Weights of a small image classifier.
Model: 3.89M parameters, 32-pixel images, arch preact_resnet, norm batchnorm, activation silu, depths [3, 3, 3], widths [96, 144, 208].
Training: soap at rate 0.0039, 10900 steps, batches of 256, held-out accuracy 86%.
Data: trained on microscope photos of single blood and bone marrow cells, 97085 training examples, 28.7 epochs.
Rows from block 2, named by matrix and row number. Rows with one number belong to one channel. Each number is 500 + 40 x the weight over its row's rms, rounded and kept within 0 to 999. All counts start at 0. Numbers have three digits each. After the name is the row's rms in percent of the matrix's.
# convs0: first 3x3 conv (model.blocks.2.convs.0.weight, 96x96x3x3), inputs 60-79, a 3x3 kernel for each
# convs1: second 3x3 conv (model.blocks.2.convs.1.weight, 96x96x3x3, transposed), outputs 60-79, a 3x3 kernel for each
convs0.44 101:510493511493490480466454447469461475497492495481486484466469449483503539522576585455498514457492481449458451550565559520510542481509535476471476459457476474490528453464524479518592508535549516521559478524572445480505454441454432445460469479495494501507505501522513483462548567551515519517481472452468479498400461483446492559513521601511572609443462415475515549480493501526504480553520532487480491493474486516556589474495490457474467570530475546527464473452452525535538491492499468461464537469449485456439479483458509490470462451446446441444
convs1.44 097:494535559522584580521509489511509515516498509499511513432437476487486503502467479453526574482506522547495445503487474551528507561570580498493490510507516530537519512530529570569561577537511546539531505504502482508539547533513526500477442447452521526497520507466500490468469430434479490519516563573649582533528544492503512512507490538457469501490493451509499500459442469470480504478450449473475478459510527508531517526519521525541552497540550490521558441440483553523470537484447510495475483473500504518559481505522521506504532477448521466433
convs0.45 103:511493464579558503539541498475474468484471473480475465499492470533502467493503519495488540489485560489505545506480427526487450566541462568543500561510463550491459487517516477504511473456450447453475465471502536546502469444421473444441522486481484461474499480489490489469460470483444465507441456500489485517437469488452501479505476473522470462544486432478493508466480482480487494478487457480513508505493464494475434516481432577535507413486486464503492521534476533481431511463437495471444447479504473487487502530505496519577468489530495483505
convs1.45 112:481484500504508523508516516531505481525516492520524533609504492565553537479516556455483488423468474436478497533555530540585529529573556552525525519504524528498506547531516507486516529501526508529569494502554477486509671636610570605616560574566478493487449475497446481523495501497454491490468468474534515561508518527516551581455519510460534537420459491443439429444447457481467476485488502481484457481490467519512509515514547545529579463436405477465462507473476501488532527503533526521532508490490550524527533516503470477453463480475471482495
convs0.46 100:447431423550534520569565499463464482451442456478454445533512526566522496541525527511515535508509507524497479473483473472495479476478475587586534521531526455466493525509520573540493548533507511451441537499462547519488474468495465462471459490453442496499444512502485509485434431462486456442594507454451456479450470498431455479462495505490501489524519521475472493465471482497451458448462505548528510581584549460478474490515503532524529444484520468470520502470477513490483514490457557541484510470492505464471489466486540504424530585524438537565
convs1.46 090:505499432493476473479445442482495489496490512520515511508528538475463447514527515538529501516496526494518538517519511493496484513490507520515496543535499529537506465471500475484514539516512452486505433468500437456471559591576556545522508510472551550568555548563528523516444450460415422412424430403587577567603543550529559595546544522513520521485524508535496490546526508554544553480471483427432471479495526485478490486436459516467459516478503513482500489471482438501511455481506497462456552522454509511468525528506459531546543524538494534516
convs0.47 104:488498493465448437486445432504485468498497479485473473476496487445537553436533545506488472502478453509484474461449465455428462522563584533499490488463470474480509454473478420427491494507532551518508484481536449447483502533556488499520451441472494479475488470465499456454481501503473502503443451448598616568587566497494453533490471441478446449511462441448451452489497519484480481518510477474473460439428434488475513470468493480494483497518475528522434485477435542528509505550558452490532474481539487461475529503475494466477520455420577494432
convs1.47 100:421404416463447412500484486544539505539526533522516538468556548493565530524475440556594532549556506554527520538508473475468469446453453565569552576561550555516499525469468467427466469477522472493526501523534522535528502532580500503550508495532547533549560513503583529508468466457498529515486495503455456498438491533543555500489462478482492551476518572484497517453473516492507535534518537493462486483443455499501470519481467525525502537522510518493485514480479529501495531522518520547539446474488482506509513525504505519550472493558503500558
convs0.48 103:516511524492493531489495516454469479468480480482474466523459457531484487544496509468493533436488565421488555545524506530525526485476505521456393534472415536498450558471450572474453528455479410478551430468513437456487579506371590509391568510436473457523475449521488468520512527536478500527431464519475496485433449492475440465521485497506478520508479529491508523456504521408478530466481521424470500429481501482495492456476484466471495495539562486566588520577590449450503449463497446489520499506500500527512503520508490495517475478505524483480
convs1.48 105:474496509468490503455461486511493500522487490545498482486429512519434502559514565514519530504499525493487519496484476525508497536576564490505520483500517492506519523502468548551527539571570499497512488485490468475485484476506498521524478530500600639608571569558529506503443447472444454466445431466529519542562476505610517527484536521482517503482516490483486487484489485488519522485465525483483515505533523539524503539523494522514494501527452459531465480502456495522530524530505501500494534488519543508522557531547594540554596524514565563552
convs0.49 096:483491560421473612426443592527523498537520505544514493533508456526528459490508489536512484525500483533537520489485521470452507428408478508493451504485447491477471510491475503452457488454426534481470503475504491492520475488472480458457513470466460485505449475490465477477526520513518530509525525496504497520492463502462435483529540490532497446554484469523516510545533510524515480489525526474505509474455453486518569475526571466526572468497545461512547469498538512468450534506474534526493493504513489536537492567536484510571473488516496513507
convs1.49 104:514499522528474496530483497513511510534524497528512489504542557504539565489543523510520525508526529492496493464492495535538532601581562492523481495498457493479445502458482515470488530510519549570527528556554511515521512559590520574568512550565478432431483443467487476512510521530510529540483508549551562543571568536604562533525483531522489518534538489458474459452481469465512501545525562512514544488491507465469506442473503452496506526461489535468489531526514504565552514559555507526560462490491452483491439503515531455491509454485492465514
convs0.50 102:554518506517531549482477491527542527524536518483503498514516500527500488496483452544537536524528529512522511510504483543533499480472498330362378330356371370379372493482463531493459480486488540538534558572543566570548449436450481473446532552501465451474464482495506529498500520510501541534489521524452496504502520518545513515510502511543487482468460536469491479506512489496490487489522546474514522479490500478478490517523497525550515519525532557520550561528527400460498438486494454476474424441475474511521470504541525510532496496502464470485
convs1.50 099:485507497527514512521508507481477486479461464503506510523497523522492516575550550464495466505490416495453382457481498446496523423468480514518530528523534553552554500474467475474515502502514574552528552518493475443461481482508506496501514514502547533510518523539533524546455423415456439455477469472499529505546518444525456408530520502510502462535510446557516521527523543509513539478463486423417454402403447450434463469456478477483479483476415491459391468465376440470491430480515450507568442461463460487502496499498457405439498468429471493470
convs0.51 109:537552531502541502476484505494483474503491479498489497532577473588504444468442527490476554459480545507506525447480485461507499470496505451453452456455467482483503483509523476509541482536529476489488504495516518517526422479547420518559474517492479472465475474441473477456528503493500496491483466480426436583433561606448556475503479512508470533508429538513503489501493480502501485531491505491474512471447502512485401530496426522495473490473455475488460480515488439499571480509561537547538523498527484505526468512496545566513490479483535493518
convs1.51 112:497564510512488491504488526463448465467452462464453453503500525469507542505462541456451464473477506502529527521506503504523542523522520517519549512499499529516500483478505478486465483511475450458446474452455491505478473489513461505527505543536514502494534512531530548533499532510525520499506507503481539518546514492511432471513520478516525487522531464504501516485465481511490496532533501587544467514516476519555575501562586492547528512513486517513503513484502514546588510561582518588587539494467548486490515456467391452506450462478483491466
convs0.52 103:509487490495502527486489508501512509503516513507523513439430441426404473533586585517491483501479486488487514509511503500481456451458454488471475462463470445448450526521516498463484433430488488493516492487503558527483508498485563578533494489486461484507468459473476484476470467509477475502513510505500528522545529501442446471544522487503497462477496495489491504508509516537541536449456468467476464431468487459463470472487493477474470481517514472528537521524520534524517497505518485490488487505507492509547484510562448450464495512508463463484
convs1.52 118:470451492514499532476505516462430417450425434464453447491529561494524562518536518497495506542535522532548527454480456498469439476472482485482491498494486508498492531516476503475421452361346507522534489499493506504463480465506489427467498476497523503522498516551509523507517521539519524520506520525453417406462490501500569566464498496470456510476503547516524530496515531494501504515497493539520524531511480522496481546496486483489506494506489465493484481473467529509490547531537544506491459448448487476496533485482528548551511539527508548514
convs0.53 090:570525467515491482453462495512492476570532500563541535538503500515436483500463513475484466446482522439482537554577491488527500455491523457460444470497475467501490549500497467438465423427499506480467508530500486548526442489495489529506505536511480460455470456448487506521519447429524490471493493489411472503474483453494481426510482473462483492443533552447441448507485470507509503530496510456473511459464500548475474548485509497465538569515422564515452534509446500525500481530528463506532428444455459493502437448460488499525457448484493452435
convs1.53 088:466450438519514463518503471547506482553546513561576549543553553531506483496499476480449510522492514521504480473438465489472498476479498488496499516503495514516518546521471576531483524489476550488490568500521599532524550552487522557525469529530554544537533532524538500485543553506556580514550565540530542534523530522543546505448475509474471497490503529494493459514493463559539517420454494387445521433502543457529480479527483515525468501569588495535525480544526547539481541546510558561546490538538468521500457505486555515483572534495571556509
convs0.54 094:492474508506509492517556512452436467458462510453478530512517556546554560569560580501522519529505497553526470477506562457508541480492468474489529501508530510489504462463646440446599469480532517536536493476514443469510507423457523413453518423478457489499482532504510559515503472581498470576528526556483472391508451439490454525467456570472473566485510536498479538483495522529546542518530494528513460520485469460470490494467475518499447542541491568510480553499478542580525540540500508493478535551493540480459600456434475505509480487467476496462
convs1.54 098:539513490507516480492524511530551503495503478487468457501500404456478418454479475479520530474505496502458451475534527480551522521548504502476478476467468454462482455505521494527543519536557551535566521510528495515505471496491485490488485494478508505460502485439525521466468422420512452458503503474584548547576559555568552518511530541510489484498437453522503503524486498502460497500491451480492494484484501483503514504494521505491500501518571488515578477529604539520491533503476530483438497513483477511494479511499547537484536521515536516522
convs0.55 098:467468497445466542478488465494479439504486447481466437484495497509441470484469507500508519494512523485535558530523471477437426440470521506500515491502525511522533557490451479455489503512590488526519491507521489522562538505489583529464481433408481468479413452505423468481535500471490475470479487503510569595509519466440430427480488493474509504488495484531545528501511533503538558435442472488491494559521476529499502490479496492485480492519506537549532585577524513500511476493515496519560518525538533540466480477434483479453489500503520533533
convs1.55 096:501519532479527540548506510515498499518484492497477467499528595485446496493489535501494471495473460452448461454461456480491503533518498434423466453466504472487515536511499482469452481416371505497504545540528599573580499490498516505492495489493515473433480467445491494504499498507483481511520515526497502521456488547536518543470517508515534490482453461460450456431439435440443424453483498499524489487492460534517469525503479473507488467543513475486519434495538447464478495519500515534531514533560492486521480488504525476512499494485504496509
convs0.56 105:504523498502497489497483477432462481467492497475493496474506479528498465552498476522484452549491475580508495509538502493502488466462490515494477519493475500490488473585527405528544410480541484503515484497507477494483406523567403556657411523624491503504494507513500506499480524508472532509468501492455491545473488545450505499569569489585556474588553499505543587484511540509488488526496502501479481485478479465526477475530492507502489532469405551521414522503457504474464509494496556521497476414446484444500474443460465494493455491488491503481
convs1.56 101:490527547498477508497461496490515530487504518497495499537516459490489460505513510491446480497440444507453443467450496473471527538515539491469452505448420509436423443446513478537593532583625559559518522493494526485488376451466419462471449446473483482482496495474490520511516475472504474464478462472504560484519525480478489490443424435468461413489515421471439474467443453480456454504529546453486534450490553548566548549607526509558483514460477501452467537443489557559505562549490555540469512517514521503495523510501524549534507529511517538494
convs0.57 104:557546502520525502515523494513493481536510498548513499523517506498485494490490476540518524527510522518511507535508488491498505510542547441427440452431435452430434639569497566498491517522518511505455520482424477437422474466501514510519526525531452456461431473491421471548484474492470473516475492504495480483506482480504471500470486498470514571509612665567540524553541524510503483480485455479484457467474440509459458468464470454479498512498459524469436482444434565591556573551505564517456530580603540593599525551527527547553510515505490488473
convs1.57 097:448451476477478471477449469518492485517492486526504520580557500534528472536526504392411436440454473465480493553551514586565552549577574513507505523518522544524522549514532516505559505526581547559578526525542518501507568519512609551515599559496549519469520488456483472463460472452443469464443465479455492565481534558540563528508563562509517495506467448492445405496436406504438426545559538496480463480444438546514501504485475482472498392456428430475461469505476525500468533485449516471449442501491486531507534480467518534517531565539555580539
convs0.58 098:526523535519515532478496489464480504449475503470489504535513491521492490490473524534530565544527558542546535439422466474487482491485454526555541574558499564513454448500515507508542466509484499477428488451410456441424589528507523478509519518532506494476512471450505463422479442482497482537532541603570536439574414493506485497537538582513515538486511458479481521510513578545571633511521534531510532524529547472440478489460500482479487512506510471514498472485502512520511577522492626566510486497438520493456513507499466459439480471476468458480
convs1.58 085:520543539518470508482458522454433455449438458467464501599533518509471462525483489496481454482433448453436481463459465488503491489502482509489484458449454452443457479497496467503493512524526479479486507502509523492528514477457520487482478481493483544565508578596506548560443432442439435432475455472607538498563501454511432443497474481477500473472432384515504494466464472421445447475543526495509491504507477539519475497500484491493485531554525522528513495532497473479500446447482485472470487483525486499514504491494427424455475446474518469488
convs0.59 103:512566548478533515459501532478515536468511519465502513452446449453440459470457480509506528500516536524539549543543461520509480501502499499494504486481485467462463550567492502531501488509525524537508548548497575523473440531564496581579521565548492504533464503550430501577518556531539602552564614555459513518493517488483473443515592475496554509458530522543557526548552524537514505544563486520564504505564549466510478462491466454469451467406417492395392478410406549533483546539487555545486389453520393458515440470501387442501406437509456466528
convs1.59 107:408440482432473499433474478469445466485442466478450473540518481514489458542518492516537520573536492592496458447474494420409426438403404538509473548516498533522523542507476506461465469445491477460462469468437487477426481483485477487500470460462454467477468484463471480445453423441435444435451457419509501509544512540580543553434477520447450502479465518538516513538513516522518502472483506465493503478491512538490453510448444472414452492556507510544507510508482523479498523489482515499472477495504430505517444544550486478445491509494474506502
convs0.60 097:439447441482494490521500481521502488505516522458493520434457462436429429496455445524529535512516537495497519510526525508507496502468466442442444478502525508537567481479458490480462555526482535521501491456449451439438493507496484490483496511491492471464471459471483466486579582583440463491363368421506512514483480502501522522437491510467505526512505501534534564450442451412431445445463452433458455461471474467465469471481463512519489489547545447512549470476528547550579517509538551538534484528574479513537490514555486454442514487449513510491
convs1.60 095:529506507544561552512536544481468480507510525523515522510494458529535514574541539446453447471467460478449447533526513522531533526553588440428423458446438488484470529515502501484488510489495476502509449469488460432462515536544499514502474468461549547550539521479525519476469480476467445459490458470644586551574559516544537512462473514541518503574555503523531530512500499510502491499513507496511508456476534562498472529525518454465499464468457489504455494532485468453455457441438480490483527534512484529557468495523512495464492511511490466484
convs0.61 099:497490492528532496484512536499488470508509485505498481521521504463501487466441467541565583559588590559560557514494528471477458464517496505514514485513535468496544479475501485484483543535487446470511469480502459500513541556576494464503497474495525536524513495497522473450531522495527487461511497497591539470459462474490533548540489514487482476507526475522511493509508492508506501528518489529522513453454459464478500504487494518492484544516449490572491455484519485541568468490551501524571500512560497477489520548500485498515552496491517517498
convs1.61 104:460484496470454476516510546500483440483484476474474478539551546504519495559548517398459470412454432472466406477492471495490484508514509526504483546543511562584559534566507496483474466478476517528482477515490501497485517488519571553551532523508497443427507471450473460450539505475520468472445416462564583521520493489511503478484451475511527525543549563474463458451448460445433411505495452455470476457474488527525517503503515492504546469490458482486408479501463428445443432447460506503494440491521430461523452448487503478434449503499484489478
convs0.62 097:585504457550471468545504495483477490498476457500472445486439446503453448518494480492465434488440427495447425534522515454471488435450474491506510509526526519530524494531516466532510469527494504481488494475461510480441475505518467505487458499487487440432485453455495456455466413421540441416632497392539511511478480472435487467477474449476493440503510419477445446519459445545486438505448446517483471515495499504475533485463518508483494445436509432408506466411507501465459522481486515502493537546543549546530540510499504522487497522516509518525
convs1.62 104:502497441515508428484481386544576563534552551537546577538503540499524525504528499471486495484536527512541513554498476514469452472503498469491533488489520496489510502518524503527538518529517483452430485477459495503504524530546496483539503481510500525523535531503567552503531482519510469514496473484510516507537548530555539518473504585505557592512545525534505465535510481552562542524488475540504502529512547465487486428481508445484500547503512534491501500468492474522531457472474444428425509533508515556522516551523524568516471544533458523530
convs0.63 100:441444456442464494499539560479450472462465487481498509517505478508496486489477466424422430395425441379417455489507504470464450442441437508523507501504497485481482591526483523467444457430407459440430487476469487479487499490485491496490517527467608519479538463455453457481393417430398446465396475487542539566530502455478436443499457443455459455445465478453462453437449455431467457451449468456474492498508507431464480473502510499526518458482471502494495537520521438435411460448437466476475482472503509506524525544552436434466420434471478475499
convs1.63 099:474496490456475476463490494503515524521519523523510520514505490500509511504514493520528528518536539529537536554547551532532561528551566505499494530515492533520508467453452459432452450463466505516508527533516522518511530521525511496504556530545583550526559560539580579563420450463429456476446466462442465533476569576550535460555519526540537561519538554502504513494516544528562583499505510507512515530518520471463455469459458471477486498493518510504508508521516514539550550560569532527527480472462466488500509531541530531540539522536548534560
convs0.64 106:546564559479480481478469475519524518504509505529514487520530522499529519459482502551536523519500489495483510373386430481466441537535486480480486498505521493505529493465429562515460587547496533526503519532523474521513443453464450446437551531484568535475558530484493497489514499491524491470521509487484492467512515486526534551514486479516503493508513521578535497594594567488531551496483490474460454520500488515498469513490494506517536519530567502532584529521564601589549533555561465501519407428497479472471562601539456480502490485484521526507
convs1.64 108:482431430540530534531506526540520482505512489467476470509456452534510485495494487483512519470515534471510493489457448517506491492510514526518523516510524515508512477449446495487469487475465546517501535519502501478478475445480489489495479500530499482492491467464478439423547559557492502516492477488494539568567526519539502460507506508451468473482486513493462454478458460442445488499508496470480473473504492517528539521526532528478485430481482509559483520591506558561550509508533498466489514510517533517520491480516537510460556574506554576550
convs0.65 109:407362421570591561498500502483485489494490496494484494566655588537418436461503585501476501500488519506491505539546523515512488468429446468453468470466477483498516500492476512504525469465490547544500492489482497471446468448474494502529527527507470491520428487544476510525499494508491482467487477466474531504507488520474471475466499504494470471418413504484510500462459458495475483495491496499504484518522504521508509511509490481498508478516471514529490466477521505514546541554560546540525461483481459499523496505507511507515502488493529518510
convs1.65 114:509509526458443467461464478537509501541509494516502481433442486423444514490476471505533562485517537499488481453471466514534494523513471497480496494483499495491486457494485500500468530519518459484502457474498494511516492450475519491530495481544477475453467488509507523552549523532571518496497495524521533521542517472539527467512500500540527509537521505523510502508527519505550529516564565491515548512474467486492501477516519480516514507496500492458469522475507455466505482462482487435453427464523462471523472454485532518461519540505489519503
convs0.66 099:447428460469471513444453510501494485510498477488479466515502568495536617582606546494511516490504511518532575511463478447468503550545503483475470483493510478516559510480525439512555512552459516518487570547514478496494513488463504471506443494533470438438474492486529522509544515475502476468458488505659540387466368436395482618429475527519575553555509498634567481557521472477472479488518524506533542544524501514482472481483472498488501492548500551521479527504517510509481538519498494511527497529493505495483523496487501497505488468474503495499
convs1.66 106:518538524522493516519541522458462498473494530481507501458475493399397454459472452505478510507550546524598540542537526536519493550500492496468459500492513483492522548567554547557541523530506575536513550505499525511494576524499556498476477431452505544543513546556483539530504504502500514480502515499532499438444448499424504590440476444475494478495520465533521525509495506503479496505463425495492423517450409443480480462483486497475512542497525535506492554496458475497486451465467488472432475467494499484538503516542529510506510506509505542501
convs0.67 094:476501530498514523520528513515514522519512505541535520545569615545565576537563477490548532463512519461505530531520466568527461530509452572517473562508466552517469471511525533489494521501503440474530442515551475552544457446499421472529463441476549508486530474420509453396425501595472537624511575644538427487534500516556490487520514458525479427497445468421481540483511550518535524469500493526525494545495494471504536521543559552567532544572454550571480549540485465492519427497539452515554500498499500494529532540545474477520489482519480461495
convs1.67 100:437505539445498492423474510483462484483470489506491505583518485511457426494452458444482461461473445483411447482516560470510538480519513501467416478466451459462476502453480475488507471504518532520525533471478546455436512527499522535514510491524502486494510508503514504473451407405422426418448481445597517494571486493540472519472528570453504538461538531501480491500458463489467467451499521468501461539503443500473492480445489481435483570561443550561456545536478503488483511504493525526510534524497538519509531553530422446489434428494483449444
convs0.68 108:490476482509494483509498461526555548511536529480499504498545568464494521497533519441417408505468448580559538502509485443440441525520478506519496470484480447452455479513508481467448491499460505467455545521500552576596496539573441493522433454481512475440499489432497519489505485470543512499585550517483481519475467466458489483509476455525497452555546514498492494521527542560527517494473467490444433515459442472472462462471479454462477432408380483449426536508467453481491499503512520521533475466493465458524471449485449446479478482470456480453
convs1.68 103:549548532581547548533541543515537556519551575543556570478498533455478503488493545490483498552529489624591513447439461466449446510518517459444452479450448503488479508515497502480454458470481522514522490478495515499512502507499439454460451436461569577564556538513528515522487478458511495458524534495552523499544534498530540514454451452485453439482478475540525541526491501524498510527513505540536525549561540484522538539555551547533535456485551493498520506511527496486460510505498540513486527518528541526523557518486582591560551533506514501493
convs0.69 099:445475511435469470461480473484488494508508502520505494531533509471487472445452449516516538519514518544506491444445489515529542559565542486516541510521549529547580471452470471494543508538531566540539539530527512503515465459438443445444420430457469457500479509553552604624549523500576544490569543466419469495444485525494528572461511554526607599565581575665566484617581497544548514481491486492492484499523518454444463483490487512537536471508559519504537547514529588548520570513495523499487428403394465464476503492516433434447485444440526482461
convs1.69 096:514516503532512490560543506493548551522576564533569561562506516493462498505510490437448474465512540556580520563560551519503476468470460456446453430448471437477501458469525430481514467511525508481497487460459487474452547518481527495478503513532503487422522491437485458426507507486508508491505512537422402498392417529443498551493525519534581536525506471483448473471447458508515517433436467485463475469441474502463407469440395496458437445472493491501521517534551541555537532537545501497515460463494452470507475512505500513500523512502536515474
convs0.70 102:506495464542502456538486449512491443506467416497449404552509494539516501550522494507535504520537499505524511495464452477453463517481464494495474487495495461488503502444414455416402437400461487524550523563537510507515531553505547548488548512465461459449493499471526518471566558512554524491562505472475489479445518464528545504549510463522477415499453488498478479485469477490464469537450392477435394453430446482480459487488496476491515467494542493513541516542521509478412520544491535587534551592580516534526503505482495522507484488486479472470
convs1.70 101:493502462481496451498499426501508507479478505466474514498478509483461503512493499469472524477524542508577526491496489493498479516509462459498518471505533504521528546510487514479458520492505467481472481500487498525504441446462461510523465504527503531539495530531482506488466420450457405448458421457487489483473495486501536498514479440537487449544499477485466476494479487529525538528479442515462436525482448470470507469511531477525538522482487516474493488454466402490538424493520462496503456434474416428496423450525543483438513503465475495480
convs0.71 104:526542536562491493515474490518529504492515493453478482552540530521520533481490523563555504531540512477491531470466524468479512454487508497493502518509528514511526503477454484520466417514500506498515453453482534459433465489498479517499483523499495492490520492494534543544526518513529524495493509492462477452513520507484542520500517509489543504488506476489477541524459498551476462512486457557515444504514488470459502494483490501484462479539554458476567419440526500512514529518489501483473447456445438465466386408500493531497478523503485497483
convs1.71 105:525495500501535475516543527416429459400399421408386434483433454493438456538459494473495505486497513528505522545510487497493517416490500502503504506496478549535503596574526532498504483501514503498526513536527461487495524545617503507559542531546458479541464446495440420471483487498499469486538493504491516481539514497510536450502450501391406462475424420430430436449447444466445479520495496539493471522466459500489499555480503536537521527510479549489483569487458479494520441497497441480517546546528545552508520543555438439434473434464462522457
convs0.72 104:504522553468477494499497483470493509487509514511526529501504533517549568579562553479463441515493479549516519547557515524505479470454452501510499513498477540519499587599560573556538510511492493497518497540547511543532498514526482516520513539519640579523556507468501478443497514538523516559550552572566520502504484486521476466539513488538465431458404427522534538518527551521540577541533529534520524510498488595607565562526491519473451476489485525491503566537526440488542493561609532615636473454469479475518499494523508520546497503508521513492
convs1.72 098:483520553470456476446430463497481464488460462482473495553518486514462442514468476456475501487480457495444410462472507525533535553550537513492465494477465496492484448438431444474481499521477496488467507483466473462487514515474540530486507501500462478494488496501498512516454447429419415418409384419610543501549480469479415420445493472479482483483479468525508513517506516522520499501507511473491462481492433515521493496490448476433416591584557538562543527545507528511493480472488475501523446453495444460506441465486459453508491458477503480480
convs0.73 090:579612615545516537530503494532562559529572572507540533539528498501484489473465502503474457511474483502498506505498498512491461517493483556521498548515509524504509510510482501489425481450459466484540457494564452502546498491491506499501518504470513474421500491485510536564521571576539554535546538527455467482463504532447467455479434473525483546535509560518543544538559552533525537511461467511448449486461456578573549594570525577532487496503505505497489508472454539517512568535514567550527510512566500511567466501547424408439448432422461455453
convs1.73 087:429411460503483522549512527556529519546538532529555544552537484534491438521441415464507546523528530569553481464460534488500545510518527480470469500495474515516497499469437522487438523516478498516565491490535515496523548507524516517525488510521468482477471482482489469484567545501545547503504529535532546533568565532573570531490520490454497496463516514528511507507487500540523522455467525460488528518530512463441390487447401505458423566521496553511499562520495553518513553520503534539531482509500487499500494514525476455453515460430549501457
convs0.74 108:460466482471479488534503504468472471471471473477479483503487490511497520499516507482461484447421462438447480514517502487484480464474469537534513524504485518493475504503520493502478482462455487459443467475476455480487516533515525533516517516517465473493486480472499459453421447453430461463433459470475518514495521517508526520523513492533491464517493490435449446464479474479486499440447455480477472513496480437457460433444438442451455460488486474493492469487480610568571591568551597564543511514526488497489479478464472466465496493475499500489
convs1.74 089:489475470526517496554554518454472492462473494480503510572519520505436448495454465568593600578604616565601604503487493523498502546518505518515515487489496489489506428405432445433440454460464538546546554573586544567590461481477496512488488499479523554558545577573548553540504495490503488470502487465506508514542542526519506498494500521488486528488503526518534539531559555539556554419433455456455474519509519458446417450440415445427413484451490471453462470468476454473470435428436454429415507526521478515528481520539506491478537540512518538542
convs0.75 101:472529523487512501479487486523505501536521519550547542517531543519539536535545522452438425450438411458437414469467472450455479435461480497507515516539555527565586530482487494480523493522532498490485468477464405413410526502500512501507515514528488456451472468451449455448450473494468500516482512515441441441449431415438414440515510483477485482441465533479476437492506463491497449535542507531514492534522518402413412430427435453469448432455450480481457498495462471512543478522569470506529465494513447466510453468524437462484481461452534509472
convs1.75 102:453456473518496515492468498571569548581589564583567539517518488511492458516473440477485497505530515523522473476491523477497513487506504491484483477464457448446441495496491483482510504536554514489509492460468465436440582540520571542497544502457478473459501483483493486498567542517536524504474489486565554538585517493589504488464471495473521537487524518519514505494478476498473472561528517525491477498462462433396391421388392387370417569518472569518490558549523453473478437463473449445466492461450513474479519487519538521493565526498584551515
convs0.76 087:519543506461449500487514493545538535521516508490486477513524514461497561533532567432460512451505551520568576452427439463452415456433389439445472454481508491512511475471465507482481508491469477545576535562548540480429455459465461485493497498469524539564499507521485489476550547529521487494511505507465485518491474457461471475498481501502508506551537495549551521506476492517499507495497468496501488525530515572568531513494494492453500519481391492477453497470488448468495507503548565584581485457450490486466484532508473484480448465467412436458
convs1.76 096:477483466523510515498488521515511496496493485478475498471486490467472449502489476505554594480521560539564566549547538544535533524526519451462461454460466486480481541503444486449430480456453509506521460434447432451481521516506567542528533548531461492504481506497518522472561536530540544510518491487538516502500490506519487518460477474444417431414422465521541517548512511520489482461408426396385425459501512494482485514480445530463409514567570474535596502533551491457448519507480482501509479506494491501498499527546450447466494474465556524497
convs0.77 100:596479474504471492536531514485486462496496472473470456511541565514521548488500481484500510464462505484502535481474481516480426471449445471494535457488519466483502495554564511508472501508522493501493514508467476477477455488517465477522446470522542529480510477465509512525502489492477466487469468495451492462511521465452464477487466497519503525502509530512488504493468502467482520499498528478467504433456492500469487512498528472483487470474485456502530525559533470479502446442454441450450526516529529507547521499541504475499510491461511512511
convs1.77 099:490461515552536521567567557605580572601588568580591579520424456470417439452426457504441505491456500478491509516518514500508526527536538483507525493507513496483476468484484483513518567528489516484554521469542529490504568593548551567544541527537432472512415484544468512529525539510513539497499516467590555499595568492508510501476518552488497536447447497478476476505475444521480474561539483487494477405443465554588535507527540533529513433467468481503488484508468556515511602537508603554498485474481470444487462456478500503499491456476541516481
convs0.78 103:442447448474498511529516520464468453498499472508511480505546561514545590491529589484500506533540535543570562531524495536515491505491501509470459460450460421447475519546539541513488503470502538504479525508503522532537480506538485540567500542550542554565533556594529552576542495480533489475527499498526512516495470475485464495512541536506522553501546554561547524516532537509513551440473510446475496457465488498502507497523507486505482443460419461456445483482471501467451518506473489505502509493490498480467475469447483480517490482481501495469
convs1.78 091:495559579470487494462473475507485456488468456473474475460481503485480464509487484471472418492445370500451413585624615579608597573578545494499489489501506461482503476498518491512519497502506465427411460438445450444453488502482493512489482477450415457464402454465442465457436468498439510542477530558578530487515464441503449497476516520505496442479435415488461452469432432426423429446449432446456454455458451502505462482495472475511520485454487480446493499505513496527540511539539519538537497476469474452438437432426477449430545490411547492429
convs0.79 102:477472505486465476489494496465466461496485472495501483495500497523525521512524522423462478507513508554560544561527478507463453491467472516525510491495490449449455525479471543520501456481502549529541506483490454454461489508498539544521544556549487483514482469464503496453508469467522496497521512499492494495507488478455472474569494462586523471525552527499486490498496504535518494534481482527491451493506491533525542480479502457477492490490502478487501443471506500481446530518502512503486435474513499525549542569560510495487509556549444452464
convs1.79 099:521528564530521548500430456457456451454434405465456413547526541482461460479521546497574570545575520537560521514532493533528479517511482527518525499491491481491498531537555532522507507508496478499479500525496429460467459515547524554561528560563485510509499519528503530525472438468482483508511540565512509489510476468508488493481486472484463461520500473433464467460488506447475489512500499460425413479436408422453469434490491439474479487465470439453484463467484489538533484497513496484503442499512469504534519556592462481445485516515483512491
convs0.80 091:470424444460416434479484452478523529482534517475495487449443465430419488471519503480523530486528511497512509517508507478458467490479478493479479487487507469468491577505475530503536476519527510498522524527526493465476527551544586573546584533518528480484487492496459491441523537528521512526483518542515488432561454417496446497460505568471581569525535490546558582478480516459484519521514493487489463535530479553548510497499526444483519454484465465469485515520550444461483420431472457463476511479484492488541534562591462440449423448476412461501
convs1.80 094:501502493557533546523484531503487493511468465484448458532526478494478459506457431428507537431521521520552466481547571473526541500498495513499478509503503519510526460439450449460485500526552539530516488495474511514488543504523554543525480499508488494497521524525510518522507479478500481477485497480542522550532529522525531505475444489476502488507533472492513515493500519497508528476406350458412379496465438505457464486448448469459486488499543477495535488489506514499455558534451529510425515495427520502483534552512437433430503451434544486468
convs0.81 096:450473519455540564450481521507509512535545530535594580521557540501534538480482496553575529593562477517495469612585542580567529498464474531512499539509499540507501568564493571586535497528561546584541533559529493522544485497449484473433492502487507480462500476470491473470518513523507527540493554585421473466465506499486501511509495543508506553490567618485489482493500512503511520486498484501532515491546581476475492491490497507527539501478485492480447488472444542541505564588525540560519470494493497520529500531564457509568437474582456449512
convs1.81 096:456502577404454568456465475456441488512481483504493494556513546526462465476452486464486460544513442530442403492522544486508487487473448504512521508523529494509496473499511531558547534523498511492516528508474485476443577576541515515491502488472528523515455488544473506551468470496470458489433451455567607571602566549545504527545542488565520460522472455506487484537523512569561562553485464506433425463451467453430469446443486466480505520522482496489489534510510531553543458468490433449479484487476478473479527510512554505480557573514530576563